A small CTC audio transcriber, trained from scratch: norm layernorm, layers 6.
Rows from block 2 of a small CTC audio transcriber, named by matrix and row number. Rows with one number belong to one neuron. Each number is 500 + 50 x the weight over its row's rms, rounded and kept within 0 to 999. All counts start at 0. Numbers have three digits each.
After each neuron's rows are labels from the 100 clips, of 14848, where the neuron reaches its highest value: "strongest on" is what is common among them. Only what is clearly more common there than usual is listed. The data: short read English sentences (LibriTTS-R). In brackets: how many of the 100.
# fc1: second MLP up (model.blocks.2.mlp.fc1.weight, 960x320), inputs 107-213
# fc2: second MLP down (model.blocks.2.mlp.fc2.weight, 320x960, transposed), outputs 107-213

fc1.42:494498441458510401510454478494510441496471450500515531472473411477571564518499435503591398496550434495510580495489589572533520440437503494467517406512549498482414472582510461489458530541513435562379592504456627498519499504539467492438506509460534538560463468428567529580415517521451488529496489519523543472508490508502491
fc2.42:594518473458414548509480484490565500495554538498496439582487539574499527453571501531555481474589545415568471552522582512502500518545563560550431462441508444474506558455465421572565579482455395510487486504465531478569489562579421454444490446478512525535404547493535536474448412523523487531585501502502517494537549529559520
strongest on: the word "the" (54)

fc1.577:568522567448509517576518428435502550452478416501405525568519485632519526509507484527498517536456455534494575456519500537563551466464475540343465472517507528497512514500421473479516541454601473355480485461520533505472484469473471539462484508390484464519469532399544354416474552448537544476506520504555568497483468527476540
fc2.577:457484436527528525493533566548562413510442511552603516457464623474531579425540482501468462532561457477537531532514571426438451572545554534551561538532600414528506433580463481501422443485452477574533462549475511498562588560499493524561548483496503555611499465583515562534549379510488467482506471498488562618583499439491507
strongest on: the word "is" (31)

fc1.450:526467595540493471532419506534504483538473464444462447493539484557468487474440491467494477458465530554445480490553454486531641539547512494463543505500475605511461527481555470421545453477492451507465548590399454492524447386557583538448488524466600437501553474468529482526562509560535496501530513532578523465420664526463470
fc2.450:469507519526603537395514503473484452447550509480546557492462467431464480451431475472497513464449556445434497604589462532561487486602480541539569510365446423457499425469496552470496552553476509537513441502574497442511486539582544508478525563511432571384457558489471494517461560531546583520474546576484439433470514534534505
strongest on: voice: male (79)

fc1.27:546442444597518447489514513477461501490413460509524540523537490496487538450425501475500488534569483623570483476422420447444558449492416505585458532491549489546439459477549498522402515532501523478481516443493599605532492569456536494463480437601479553553569496573577468509487512493501538483585443480456536460533621470494507
fc2.27:506508570518526576445462492489512375544497561477408450453466542516534486493507495422499510511461538461494414491529486497536532570626562487418537504441401457468550530494510534448539403576542483557557525544528554389477455482430463524472479600387434367461533516522471555572490469552572486478414465499667431484474413502477468
strongest on: the word "the" (55)

fc1.159:501509459478554641509540531582556498562506457441531474583400512542539475458443553536429514439476453485516500610542437563421487510528492506506555525458484453501508534503417353599568490561495455546477470481460509487537478456486534428508472513535487545526457478566522548433492473439552402489426507547555548532493535486446493
fc2.159:491498460541453521624608471467495598473490477514485421574507417521462473508492479518469454494486502536490484549449515457516497459502461534421468526468488617479469549426632502521540519513540576380449423468554437489570497554458537574516463468503516511602565555558465490419496474507477543508526514490432657463450572503522522
strongest on: the word "you" (48); the word "i" (44)

fc1.196:517404509536460517559470590535474448498421471389473470527596513528516503458512470498462498490496546507501542484545499518468408396501497491490515497522531558505588587525477423555472438513517510506387582472435576461505494497553509541423494526487532459555439512498478476581551514521451529472494429378504512519556501433599454
fc2.196:573484528505574450514505571553553544503455447567596490545614403526524468470466533481518528516478477389554500401438436499553528554459474454527426466507464527543466569439506514467525512460527454433459504471495539500578599537541519576596566394525569665568527497536526515437436527567482511504528436437408467456547510489470484
strongest on: the word "he" (28)

fc1.54:526447467429475530472514606556544518498527454460556480467517483475592589470474498495560418516612464506524469533478484399444501512505579566439495546581472470386586521450480491502568540456541452390470486455486499512532601474515565357516557452479504521562494532470503531493458466398450532389493438529482453441483502529479522
fc2.54:508505516515461577559443407411455440476478517518443535469479504546477474481560513537581493570486576491524536469499486475499529471494548504558537516434522429550473505582500530479501471509511519449412530494546525551470394579448381514429521435508505422541452478520463551554520415573568499451425511538575501552472536441558531
strongest on: the word "the" (53)

fc1.158:488583419465522549486479559528510533457452459409482461603466487557518481526438574526486478393464516502559509587515545557519475498531490431491488488532515434514447403438418370481546517488563420491431457511383597495480455422454527494508430430512434495535574489504476455478393544487558496475409504575579607473474497508495447
fc2.158:614529487559519416507503524504533573516380459464589543501470475471520511455440441525517410553490460551587498527450447459466453442480536605540491512583530599570471467548527485531397547561518464441608469465461512515556521550514556423531557484567516564489477478514478507402465501505489538376525471462423487489512563568549528
strongest on: the word "you" (39)

fc1.703:524557470522531569491472479484474490563475478442463492502405475432555519478496472527501432484536523593502522540488566456377463403614578508450530560513535468520458442448363468465498507495468384504462589505515526499543463408458444416499480523489538449507497488503464452579474493482487464507452528622522510477458547427633516
fc2.703:557495547395474496561407512521442535576428503408475427499526516563571549574458421553553446507472491559584551491533537498487506413531502540456536484563553538473457425532469465564564508466542414534403470471505560541528499482473521429444516502521540555462517429486487474504426477441465466437485499532541519427517517498491461
strongest on: voice: male (73)

fc1.349:544540352545476559502460476446505523499554463470475463541486509456508435531535364503563468430549495504491504461466501523440519520542545558561495463469587599436566494450521493544424503457522517432520488436482448522475487476555520424528544525480553559517438432447509482458371525497516519571516586556599476376503501471546477
fc2.349:503504478432536501531529532504517473518552505569436460459429381501477414503426515551457487484458486407477490478492429549529465461496497518455479464454496480546451500463559468535571513463472501547488471517462479498436541494520416511469466584457634543505542532440466574442472533549526445606444537576508500527533387517553536
strongest on: the word "you" (37); the word "he" (33); the word "was" (30)

fc1.367:476559549456466556533496456476602537568584529472491557494492513516499529493520479514471523524496519487491498509401510440498571473485486531546526389489589407527453423615458509596538609524556453423524430519480561495496601538590421403428467516450503489506436487481375416551505572501565543534572608488538547531463519541550482
fc2.367:510448521351387501483593557488441581567449487439530471453388505563460451485489404515476461482612495521532522445498460545510449468425420421450515488568542394510422421524472491502595459531460525513445511471440544550481425485545459497507503563546475531557573422500446530578532436429500485501560389603533472516512502489434422
strongest on: the word "is" (47); the word "it" (46)

fc1.675:576546509486462498580471466448478452517513475506508515474485406491612497484553516505556463430424566495501502546489553566533518474498510518509478464398489476473375529588536498421482557551496442526491528501561496513543547548488522411464555488528453432514436488472523453572452470458430524522541498633519433399506569438486494
fc2.675:530543488488440554465479539465533467438509495492463567529579546498493425491552533491546521439502556445561476565501562386492510598556514538449440509542432561376426632392488510505522573523479384589557466543474594453525550592459598384508524458552427512538517503457424459487444397481541564478608540517472534555440518457509516
strongest on: the word "the" (52)

fc1.79:564614561390563471551449471410508523503490501541527441448529403474588543489563433509495450559486468527514575514658523609501514399489630609511523430520528504496426481510519515507519476536543444459479477576523449483637403512489432463442621611499489431525492515389553475514503519446509505515459636488485466468480566527502547
fc2.79:482466451407456546488572523517595566417513450551530600478465512465491555553557562515444516426463485512522482495479426505514420483520518548450488534445368512439545535434531514507449479503570554522561471547498446493574524599524487491535488500529516515491563570450514521445511394476528571557443532514478408581494565494431592
strongest on: the word "you" (35); the word "do" (27)

fc1.202:464415489575488552487441533523444463472442449408535487480557455558458513506473488501444520495466564471515574479574615481496438473601466463488619382481481443524478479507433501504495484517649474515508515526481473462569510473513510500456480513575456415581469502534502354477460481411446502446457532460521510422511501544546446
fc2.202:483440501455533464509469510494553541547491450454531380578540462615464564485541476489489505439422556432460558416443526471519472650547507604437464449551512539549505585496476489488414518522495538538456492505473510527496519505534447511493593490460542663499523441502524486521524533522586550463553527471447545513464482566546494
strongest on: the word "he" (28)

fc1.150:559531454469542487611508506588459500438514456406429542482479552559527487472491510467426502526523515544480469582546573513550579465518587465455506535498534515500515467546518441442524593537535497504473476455423499557488496440530548576502500487499499546473462507468520541515460498486479472507481456611452491476513511510447460
fc2.150:481510511447565551405586495518564493502539507490594557524478456403404474430538503568506491534527426509404426492501463450524492571505495506498479532416455412496520505513432524475568479519418565545630487505571438485433534528547443561571506513510469574475416527570426592493527543486494529494584468478513451519517467497509510
strongest on: the word "you" (35)

fc1.390:539554516524533581522429504471527503473555442529515599534548503484519487534543443446460571528507449510532533462553550572410553499500531481414500387450485508533451511497496500507509502508542455542549558485537435440491472492567472496566556500484475512507473490444590497440530574522550496511589619499609488490465462582523553
fc2.390:476471456439520463604494504487522497546569506408446516403410554580509564460467450490427464524490575581563508503509577421542434492525447461524548558514481435465524407504484451457605436489461503483381543458442475529466566478526510597421573533466573533583580467516431511529491423480513520458466410459551496523624621485493435
strongest on: the word "is" (30); the word "this" (27)

fc1.708:569566530465385448508472508436550487587443447486558484458561380515622562482514420501630485493490536487575494519528491556495482468479525518503521407453511448584476473565542520442461549558611523553520577564543526461572528529512539472522618515534464500526512551531496536502519485524450551570515541507587543453562576522521531
fc2.708:602485414493498499529529598512444468430532488555434599429448550452447431501529465480545491522498512440474537532566450438513415401524500473451540545427510501401491542512540547486504498478440392535518509441511495557545597612591505432456531528586545465530496418498566544416508385479515605526575505606420511496523547470537423
strongest on: the word "the" (59)

fc1.128:445441482478468462497491552496431572511540445507469401535513486529523512599483375508517427472468508584528608504552521512533489349446495509481490539523556565427552532415515465556593467443539506504439404527477436544515472502543554494420459518466548590522511412511533540448424449498452481470530539541541499532577482598621510
fc2.128:485511536422562613509469478486507526502455456497554562555426415533521479531496497553437495469437475571505487453514484490565437447411482489466495525635533498483488392388457504522586467492537502481519437460458526530463502522508521565517416519441530576529453455523443471516491478558508449503509521531418544612496574514467565
strongest on: the word "you" (45)

fc1.197:539437494569529500578367538569451492500481470497459532588522452578485519477519603490488510467515468485573572486490408543498491449536455440473485590531532465482377444545476405462455442581479452447490531462419548558512535459410464493482558484574469435463443517497536460494529470439481520487535500532523482520532470512446423
fc2.197:476465502500564500424599562510582530526503462540505461544412514399479383524550477570483450450536451423463421442499449492551516627538611483547453551497521489558506519557518518579512493484500515532482496425513426554391472491456454574526521442510569600490504505523511576460501559531560484539481541459430492500467479528483453
strongest on: the word "you" (35)

fc1.554:473536542461563627514487517527537530495479483432512512542482475528518553535442475564420469432487479535541536572391594446488536504565523505451486533480526518565454400519433482555499571510539431507471473431439546552489451447503525445497467456465479589513531417536471477541454414457527381475537475512543541517518512567500546
fc2.554:531520431491473486476501559490549536504393470514519463550565423571441634643553502526541459421504516538571506498484493447476516523575540511472609460532595527541576493428482476504451529510538429416469513564469610552570493527540588531475537516502488612468512475556468432471452428468442443416480510447475528395472582475468553
strongest on: the word "is" (25)

fc1.737:543488513468496558482432456471602512524541467528497474473475485556568503554498534524573384547423462509454547576505485533535521495493630462500509482554528493598459423522467509463442570501465471404528463464471602440476562487474503427422475435525515427560468448536472439528466581486452379451501491530511451482473454527449558
fc2.737:561546478533471405477456483584446467500568517513570452419479465550470501558426455446569455498476471515528542535528508465470525498548581453533580538558538523581520501588449512481545504493446450412383474477476469577452508484490426465463430449481475516454559482561504441478544490471500509510468475488488502499476546527538498
strongest on: the word "is" (54)

fc1.597:595450555443471567533487571431509538558498399523523517528534552602540576596488447578543507574454422584488485560505529481538392428517625548437462521572595522543514521491441510526511517545569432534474528364478501534515458536512524462511559461533546519539459502443541493448499540445453433470507406505453489447496473454509522
fc2.597:458501426535604501501494525511579472483417475457607454490439514592493504516484455584481504519442413598463553563483427511453493525506483510558536523508571418657471486542496450491421439473562434439449524454438457553560521531510534512536519500538518599551521456484555447526488481475460472520506471473495459435515653445504526
strongest on: the word "is" (30)

fc1.102:535558386505497517519553520431503489662482454456454472397546528503618470448409470536458481473482455493558525471427514517522520551528519539547561439549560527537568466438440473511485523544507444478490524533470570583495512520525499336504468491497495500547531529487499498516535586513471510434534501476507485498545597490437534
fc2.102:567577516471524430571457502426439475525519526480496381457518426541519470494458430537582455500445423563556529478527374449536591438431463498506484522511536544501482498506536470500551496497461540506432508422555484558451465501503507367540499460515560510511519415536491530578564527494482489508557562532421550469491544484517428
strongest on: the word "it" (41); the word "is" (35); the word "of" (33)

fc1.398:479518560421500551517498512400497445544555488462532535454435515582513532470438522514461413505572490618505532515495544533371636530523545426515514522544560469586467501529510472454488582489457455414446487555479518498467404480584378522505530447487520440513463489536502442529445439484385508415487486502454565558492533477452536
fc2.398:516523535497607523385534487566542586448550479527563555440486490555424484531480503510449483586521477544479524506466473405546501551463572432509470527468501481533549533436476528466557559513471520393494363485566486550524528462542481521520504496461537602412483477509542514462467506528537502504507454459456441452482529570488536
strongest on: the word "is" (25)

fc1.355:480517654484482509478468549457539483525424506499454507583554533479461532523454364491464495571414442456525457569487582470562516493425406568535507424447542473521445529556439501440515427407597506547522464422555498428521574518489526468510474469455523548458531490470394524486403571486520505531519461551525545423429498442540444
fc2.355:489502576451550507468486479476565552484446520571475519500510462460437548581504445567441443572505593529555474558475536546522463574473557408501590491524543470643452486536482550542512510474504405455481476418453591535455394548565425492441421513549571555532485494482401595488464517542493468594433448473462470551527512490549541
strongest on: the word "it" (33)