A small CTC audio transcriber, trained from scratch.
Model: arch conformer, layers 6.
Training: cautious_adamw at rate 0.0008, 11000 steps, batches of 256.
Data: trained on short read English sentences (LibriTTS-R), 26041 training examples, 108.1 epochs.
Rows from block 3 of a small CTC audio transcriber, named by matrix and row number. Rows with one number within an expert belong to one neuron, the router's apart. Each number is 128 + 32 x the weight over its row's rms, rounded and kept within 0 to 255. All counts start at 0.
Before each expert's rows are labels from the 100 clips, of 14848, where the router gives the expert most weight on average: "top examples" is what is common among them; "loudest band" is the band of the loudest frequency at the time of the peak. Only what is clearly more common there than usual is listed. The data: short read English sentences (LibriTTS-R). In brackets: how many of the 100, against the usual share in percent.
# router: router (model.blocks.3.mlp.router.weight, 8x320), inputs 214-319
# up: expert up (model.blocks.3.mlp.up, 8x160x320), inputs 214-319
# down: expert down (model.blocks.3.mlp.down, 8x320x160, transposed), outputs 214-319

# expert 2
top examples: the word "i" (45 vs 18.4)
loudest band: 1000 to 2000 Hz (35 vs 1.6)
router.2 [121 126 159  66 166 205 158  94 148 234 110 160 137 143 146 142 145 110 129 139 122 137 152 117 112 179  87 104 110  90 103  91 135  60 131 129  94  60 153 157 153 159  64 122 202 115 106 140 192 134  84 161 116 174 150 156 110 136 103 141  86 115 151 117  86 105 155 216 176 131 132 153  73  75 109 165  51 125 160  74  98 172 116  92  98 113  93 189 129 159 122 113 119 115 121  93 162 126 116 120 150 139  82 105 111  92]
up.0 [106  65 134  93 125  93  67 116 142  63 147 160 153  75  73 138 122 121 136 168 132 138 129  99 161 133 113 147  98 184 144 143 107 145 146 114 109 204 151 101 110 111  89 109 129  70 130 135 121 115 134 140 125 194 132 117 130 144 127 123 127 150 169 108 117 162  92  89 178 214  56 131 128 137  71 120 139 101 156  73 123 145 117 123 135  74 167 140 138 161 132 105  61 133 128 125 108  93 153 131 109 162 142 112 183 133]
down.0 [140 138 148 142 156 105  96  77  97  92  92 130 165  59 166 164 117 133 143 151 124 179 126 110 115 170 153 162 150 165 150  96 127 137 127 158  92 115  88 149  88  89 171 132 118 108 157  97 143  90  73 145 165 166 115 111 155 113 200 137 153  87 164 140 126 162 139  63 119 151 129 163  56  87  98 115 153 123 131 137 122 132 112 167 197 119 124 158 100 166 110  92 120 138 126 134  92  92 124  94  82 123 102 133 134 167]

# expert 0
top examples: the word "you" (45 vs 14.7); the word "he" (28 vs 10.7)
loudest band: 250 to 500 Hz (31 vs 12.2)
router.0 [135 130 147 140 185  60  72  96  63 132 159 113  65 110  98  39 171 152 129 110 143 156 104 129 125  58 102 105 132 156 199 148 129 177 155  92 134 122 108 168  87 162 127  66 111 170 181 146  78  57  96  75 124 110 131 160  97 138 122 117 180 155  84 154 112 161 130  72 123 103 188  90 150 199 128 126 193 123 181 132  97  92 108 137 221 155 122  99 162  84 164 120 151 116 133 161 143 116 109  80 107 146 144 133 108 151]
up.0 [137 106  94 140  87 123 163 157 145 154  28 119 162 112 175 129  70 120 103 107  76 140 115 137 161 142 179  95  69  58 126  87 142 143 210 148 114 108 109  81 133 127 186 112 183 109 103  71 225 135 119 149 138 141 152 144 183  89 131 129 140 138 153 133 157  42 138  97 103 111 177 112 114 125 126 160 131  95 133 104 159 109 153 119 116  83  83 126 136 112 111 165 158 165 112 129 140 103 123 255 125  73 126 123 125 131]
down.0 [147  71 134 164 140 102 108 130 153 153  81  99 181 101 215 150 136  63 114 111 134 123 129 171 104  95 118  87 119  76  69 100 122 105 121 144 144 123 158 147 144 110 134 151 179 130  85  87 183 146  99  93 130  98 124 161 143 108 147  84 118 131 104 173 175  92 182 127 148 124 147 166  94 160 166 209 158 142  71 102 170 115 146 134 147 103 120  90 182  88 182 148 149 159  82  88 109 142 161 157 130 128 124  60 129  70]

# expert 1
top examples: the word "was" (27 vs 9.9)
loudest band: 2000 to 4000 Hz (57 vs 1.9)
router.1 [ 95 144  87 111  85 110 122 167  25  76 165 133  72 144 170 135 150 109 122 119 111 143 142 106  81 121 112  66 170 118 122 102 163 125 139 113  90 105 116 135 151 119 118 113 180 162 129  66  96 174 164 159 140  92 104 168 121  75 112 151  94 175  99 144 104  75  98 155  93 148 132 132  66 108 149  94 168 114  95 166 111 122 139 133 101 154 155  97  82 136 189 162 142 190 148 147 143 181 128 119 151 125 160 195  76 118]
up.0 [101 146 117 139 144 147 144 214 143 141  72 119 130  72 145 120 198 123  86 106 101 126 136 197  94 106 166  90 139 125 171  96 167 117 150 175 143 134 180 176 125 125 182 153  91 160 126  36 141 172 168 143 112 155 109 129 141  95 140  92 140 105 110 131 140  79 105 107 149 158 151 126 103 106 139  89  85 132 178 127  80 136 166 117 132 148 136 141 147 131 140 149 152 104 158 106  77  97 142 151  83 131 131 155 116 113]
down.0 [193 104 159 108  82 119 136  49 109  73 132 135 146 155  95  49 151  96 104 109 134 177 168 170 103 110 118  82 157 167 130  99 130 118 125 157 152 164  89  76  69 133  60  97 143  96 120 150 135  72 111 104 100 142 147  90 132 105  84 157 168 205 112 124  91 168 120 125 100 141 134 124 165 125 181  98 128  93  99 100 105 157 159  86 161 166 105 148 102 142 122 135  95 148 168 117 163 148 123 115 148 117 115 116  99 144]