Weights of a small CTC audio transcriber.
Training: 11000 steps, batches of 256.
Data: trained on short read English sentences (LibriTTS-R), 26041 training examples.
Rows from block 3 of a small CTC audio transcriber, named by matrix and row number. Rows with one number belong to one neuron. Each number is 500 + 40 x the weight over its row's rms, rounded and kept within 0 to 999. All counts start at 0. Numbers have three digits each. After the name is the row's rms in percent of the matrix's.
After each neuron's rows are labels from the 100 clips, of 14848, where the neuron reaches its highest value: "strongest on" is what is common among them; "loudest band" is the band of the loudest frequency at the time of the peak. Only what is clearly more common there than usual is listed. The data: short read English sentences (LibriTTS-R).
# fc1: first MLP up (model.blocks.3.ff1.fc1.weight, 960x320), inputs 107-213
# fc2: first MLP down (model.blocks.3.ff1.fc2.weight, 320x960, transposed), outputs 107-213

fc1.607 106:516500465445449483532450511574422512512549518420537500487478476464543531591456502511502537465592578524506463494512491520493461494509514521491518492501495463475525458552520453568525527441526524446475457471454470469488489435455497443434516453443523502454565522439522451469495452393504519454507457476541433468509505531499432
fc2.607 099:533523429446500520547455557507480453542436473569429430491540468491503440443471577489452492411467548526613458508434466514506497517545549544439544519496477494511504508486440429562542430434554448486459490488525580546548532563513461504475483481566527480441440512555518574528484517575493501466523468535529541492493445483540501
strongest on: the word "my"
loudest band: 250 to 500 Hz

fc1.6 101:479510452553533479525481522505504457558493508543448474543493457514535471502493532494529489495484465470527514508542471512450591496566501502469466441417525579530452520509474432531455448485454434474436540467541503506519529475487462432496484525496535522464566515446585498529474513493523488551487559548594468477505441514567441
fc2.6 109:468470499469534448554498537536505508484496521567538493484471464494482446514506576513521496550477437490531601565492473501481516539523535454446473509520573465555454448480482486548551425488479537501513478426504499612545456513446520515552455533508480601487495413471515567414495490503477446539477529521472521549426478527572494
strongest on: voice: female
loudest band: 250 to 500 Hz

fc1.321 096:546487491462505563480513510477546539538491484509469478463440534509501521525573436651516462536507488552520475499498587508504512511487592512471491425512582524502547373455436510526489473513538522490471474450425459419471505428456504465421489448460479477428521492447481533463457490538476513480409447455506482506536502547496507
fc2.321 099:544444437533509521476501510478498510477517504566461505472545522515492470471629491515514528515485541447500537445553493520500534485546528515522488544448484531448476598482510458488427481495476483500538508558516476445491561495563509518465477535491508405440531460468529551532549427557527490475524547485525441471473488454524471
strongest on: the word "you"
loudest band: 250 to 500 Hz

fc1.28 102:459485472510491526499531484506468543508515528466500434511559469558491515582478552507473533480440489517525573467511462471476562451568422478472532472460530538474486508555486448467508484501573495477454447574464554465534396442518448523469494471475482482573495526540478465531516458478510496487492487455527557559560529455480469
fc2.28 100:519474524415530411473493503553432505520494456497505470480510389518525501481450531552533473468486455528442512527484521493531525550471628484414486442437526455530430474563528510547467536564470573536424470466495553509515517549502565514529501460513512541512451487537561500531506482512499502525515467535438579526444509517532488
strongest on: voice: female
loudest band: 250 to 500 Hz

fc1.360 111:482512556494504521516452528549485470517533513503474469455552498445511541510419500527534467440543546485487569464514481447514454458493492452492563450487559526451529504522448479500582451462514485609425503535514488582483480508498458505448426521416484526534465467485502499526468499497513496484475487475476548426511466502492508
fc2.360 111:471523436482570502472544466478503553480556488508575477525497551520493448447542550452401506421516465459433500467513516492507556580433520493516439464522524489487511546509486514475489502455497518436505533530501524468439540468527517540575509536500518486499532501500461461575578480484547496597483469507514531490481546532457526
strongest on: the word "you"
loudest band: 250 to 500 Hz

fc1.637 102:455541477495470569529491552504536472534485549453464539481506540459503528469490541515491515492530514434600538542472487461444499471500519458518498531461550503490553580561478488536579478434472525593521444492462476559472468521466492484525452528548516482535506509518505546549472425549487505571495539486583552480492463428491487
fc2.637 104:518448544468459469508503518462546555508450455532514480422511549540456513557492518526428459489478466514479540523492507479481395576525484499488490429506463587547493448433544503526488485534536441484463443609510518452565537509571448503460490545516509518477563518511490460512536472465505501479505493497463472445529540489498449
strongest on: the word "you"
loudest band: 250 to 500 Hz

fc1.54 106:541516477497544534512434504532525510451516504463487507506457489517505502508536552525472509520547444515496500529529541520488514434519455526470518539476508470467575487547448423542502515523591464487512529476438509466493458500527501472518551544553532526578460515522538511509432478489495501528485573550515470428533516475530436
fc2.54 110:546538479499490533509545490501490537522462496474492451505507555470502518460518531442567544506461503479471524480539476506524495564474551587531503550466486568502484475555566512505489534557421498494530419502567433497433492545448493528483551447533420522477430546599553552482487460511510492478492468527476535517483495480527455
strongest on: the word "you"
loudest band: 250 to 500 Hz

fc1.453 113:512483441459504491531453514522464481487541461451491418553462515495545466506467514531450481495476438465523489559542492510460541437560495487480534555435531521463527448536383433559583524513480474533421532430437510528501432508472510505498538545571496518603467534558578563509488516496503466531532523541530507491533507451538436
fc2.453 118:522472447557458502501533465537477571494449477536503445571421479540498479505456545468480580492414446507446447523516430478512545483485432501522467538449475526499523516516537491510520456525541645484481447539510443557469400522454500539444482472516452506522481555536505537457518451431494503436524466478555564493519536516522443
strongest on: the word "you"
loudest band: 250 to 500 Hz

fc1.107 103:449488447530475550495519466500478493467509475489463502539508400610501458511401508490482517495430470529517503504410492493495498502574491471441453454478505470544425482525520493493465492501475490491452514412454550497480493523497504475487474399557450501507512438557455402501500517466543507576505424501532594478526539525487466
fc2.107 103:423520484496549468432520535470486353515541523516480463531564526529541556549499557434505491425462476433480450514525588505468519480544476542473517514476483478485574446556506566453545506551547469554589543596522542487520502502476491501421547571520524478533508483414531493496533468566509552531476556507592470525591435539445504
strongest on: voice: female
loudest band: 250 to 500 Hz

fc1.615 091:506497461512471593543494555481526519532431433359556478488451553483520487569453535487489481424505506464520506555488515505460485465549478488490596496577544529534549510471488460529492490521521472494549499460498549419584501451514541493448495528487490500534539512551507538453541535479520489511497575534519533566541525522518454
fc2.615 092:533482453474482504516542486483537485450514529545545528513549492480475526494531472568555485488465447469556503454478543456522490523506431534479455549486535592499444555424498565469439585512528539448519468539523518526541505555591548486466457455467546583544494455481601506457386474498490541466538553445454531523493513467525552
strongest on: voice: female
loudest band: 2000 to 4000 Hz