Rows from block 2 of a small CTC audio transcriber, named by matrix and row number. Rows with one number belong to one neuron. Each number is 128 + 32 x the weight over its row's rms, rounded and kept within 0 to 255. All counts start at 0. Numbers have three digits each.
After each neuron's rows are labels from the 100 clips, of 14848, where the neuron reaches its highest value: "strongest on" is what is common among them. Only what is clearly more common there than usual is listed. The data: short read English sentences (LibriTTS-R).
# fc1: first MLP up (model.blocks.2.ff1.fc1.weight, 960x320), inputs 256-319
# fc2: first MLP down (model.blocks.2.ff1.fc2.weight, 320x960, transposed), outputs 256-319

fc1.693:147133145066141118197154095144133203107121087144153140176145125153114152110146081113114148106103115151123129117056112111088122117101078134154102095061107149096117166147162196091113142114104123
fc2.693:075144121128131097144140185113175151141065115113164141126161173168096153118078120102134116118157165174150129036145123116071197154123147141121104138130147139085140143119115173123130119053124153
strongest on: voice: female

fc1.121:159057142147105118153113147042146150083129112128126108167088111142141118126083119132107171108123194102120136188134124094143135193150113158163139130134146127163093117125110114107144106113090156
fc2.121:160111152132107116126076184106140194121162121146104123122145112180167171133136186135091101095147171133102108131088103123110113168113138146157146100137097150204143115076147102137122048133154186
strongest on: the word "of"

fc1.8:180128197140094065129138186149136160160106088120059114197135092104112168145082145102092166136123160145135091061118070074116073183158165191168129072132050147125111091145105073112127138098115090
fc2.8:105149134138165141139069149135165103113143120140114149147174141171102113106220186099154201130155162155170068095125138141087141152108145139178143170166150227101156144208202109137104130109143148
strongest on: the word "of"

fc1.528:127092091159125132169122180183118165124128109144123085105147081083024121167147121138112133099118175179107131166065071117109086134131111091121118094082141072195125111103048090134109070102163141
fc2.528:116114084150140183117105144103100118137139093087125106169146087078090159112120113080100090183110086085100076179077148139106098093164166069107127119146114118180117090138113094143127157171137132
strongest on: voice: female

fc1.595:147125079177166077129145180168159094063071159118223138095098139051179070151100123187086098116080166150106193148163110084065139102127091126107124132161131123139151056108148130112077159121071169
fc2.595:113162159112183149119125103146113164183169108188107110122108127131099081139102164086167153147095121129150113131114119087084095135111093134196124144077124114105144225149123130138198124184167105
strongest on: the word "of"

fc1.312:164118145119094135143134106116154154113070152095126125069046084111081088137184117136129107124051123072084154158153128114097160075105160136113122152103092076135066093133048141094131114187131124
fc2.312:141140117137169089133092118171176148170147138149149148194100152124110088144168122115153088142073128141144156118145137120104109084119121085106201126166104136113124084138136126131115096130109168
strongest on: the word "to"

fc1.454:142179203151101060164065117167139163157114086158127097112122108169095094091128132113125077095153124106140159126096112069119105120136150098119103128153049125123139164122080110082100107113139126
fc2.454:150115109106190184079122135136150080096099173108135118163099110155173146073110128110079101137151127109173123078152133158156183137138100130097129113155175139079117118138188155145159139107108141
strongest on: voice: male

fc1.25:128079081062118144131120091156055093147132145078143121142152162080171088098093104101132155080160162171157112107066097075099107152112098085186107122137155175111124150112161168120150118101150104
fc2.25:121082069155139127146129167100134082094106156051128113129139146110158126098072196084137164158083172123076120142181151132123170181096179156092127074139079149148140126137121133191104142104149110
strongest on: voice: female; the word "not"

fc1.735:141144105105127091111130155121131113105143101127135111126117173096121092134096107136115108158115116117108141107128167109135135099086093132124165147112132141142087135111119179156137147072118169
fc2.735:117134151161076184166097155154128159125151200124082141133112127152172099105161127095121112102078173059110168199166122097133142119090116081084148147113159114199209146144161130087192073112114157
strongest on: voice: female

fc1.7:109110175168145074122138161126132155118160075134126112114146077163140109131163121126162125057120175158140147226128104100117142144175201156179122126148163127105084113135107083095123127202124119
fc2.7:170117124168220123129160216164150136135095114136165091108075035110153130109159080120042155170101194127165081105135151126118113156128135094186142135095150116111086157144121066073151083116094122
strongest on: the word "of"

fc1.40:115095117117133112120115178106117142089115101134127088074148123127163141114126147142119157072136187109114116159132079044132089130153136181138130102124099139153141108106154116131148140102131129
fc2.40:172103145150209122123146180083146083157116146146132117153112124158142110132101177141089126132169135165147085117164107183073111158161114131156177121129166166144139109148171081116104127144135111
strongest on: the word "of"

fc1.532:145082150126151102100138148129147142061126118211187158130144117161145173179135111145146116138121125155142154115122128119137120095089101178055195120161145081118077134109149135129152119156073173
fc2.532:136141113157133159071111130198113143150199087163066079174126093113101089073127097139122118123134141087160126178100137172096133147157142200176113103120114085200106102135058078115140106108126120
strongest on: the word "of"

fc1.360:130131128169154093163098137079138112089129097118095060105119143043099135143106100106107079110157160085119115209141155083081105132107081166117114166130088123133086060132128124140116157116173067
fc2.360:140126157101149148088120129150145110137114129095146105159129141153068141111178171132108150151117137095105139171122102154140135155176084133111156117113092158231148175168134077140125112115136157
strongest on: the word "of"

fc1.738:154115172161099068186158153162150168173102087116093133080139119144117115160109131150140139144089133110103132102145144126134088066123193174132193177131125118123085156110106133146156116166063143
fc2.738:079163096154129151216155161156090112104146123171152139148149109142101108077201118119118183052069148154147134145093161157086165067131106129140096148135137090122149150132139193096136107132152127
strongest on: voice: female

fc1.335:126101102131085129100187136109138103135125143055146135132087136105068151085148115119140108128094101090117121109128128109095144094146110152130127157117112154107065107162109149155174161189133108
fc2.335:075134145112154131130129127112111139164153185160157144181126206138126136141168157139145099105120069161141100145106158106153114123127093094146179082130142087117136146168125100161123161153143165
strongest on: the word "to"

fc1.725:179117136132109110149205073115077202111140131091107182134117116138140131172116154205141173117028135092122136098158194136131118138086181130082200138089154120093119128117123171090184180120050148
fc2.725:127060118130152143139148170147112101140170134093127135119117100060124149138126161140080137182113107106129061141156126137147133132091181112176139176112109108140170127092113065117114107103121152
strongest on: voice: female

fc1.432:200036083138112132146149103120121164092072130065181102097114118042130134183035108156110106115121132087122129147095146109105106092127099171121177153056167117146105091099115136080186129147116136
fc2.432:185150145132165111143119190092084139125116124122101123139132142151072142117144178149165114105129101102184148113144189136114180080108105188124095105117081098077150115135140186099145145110123130
strongest on: voice: female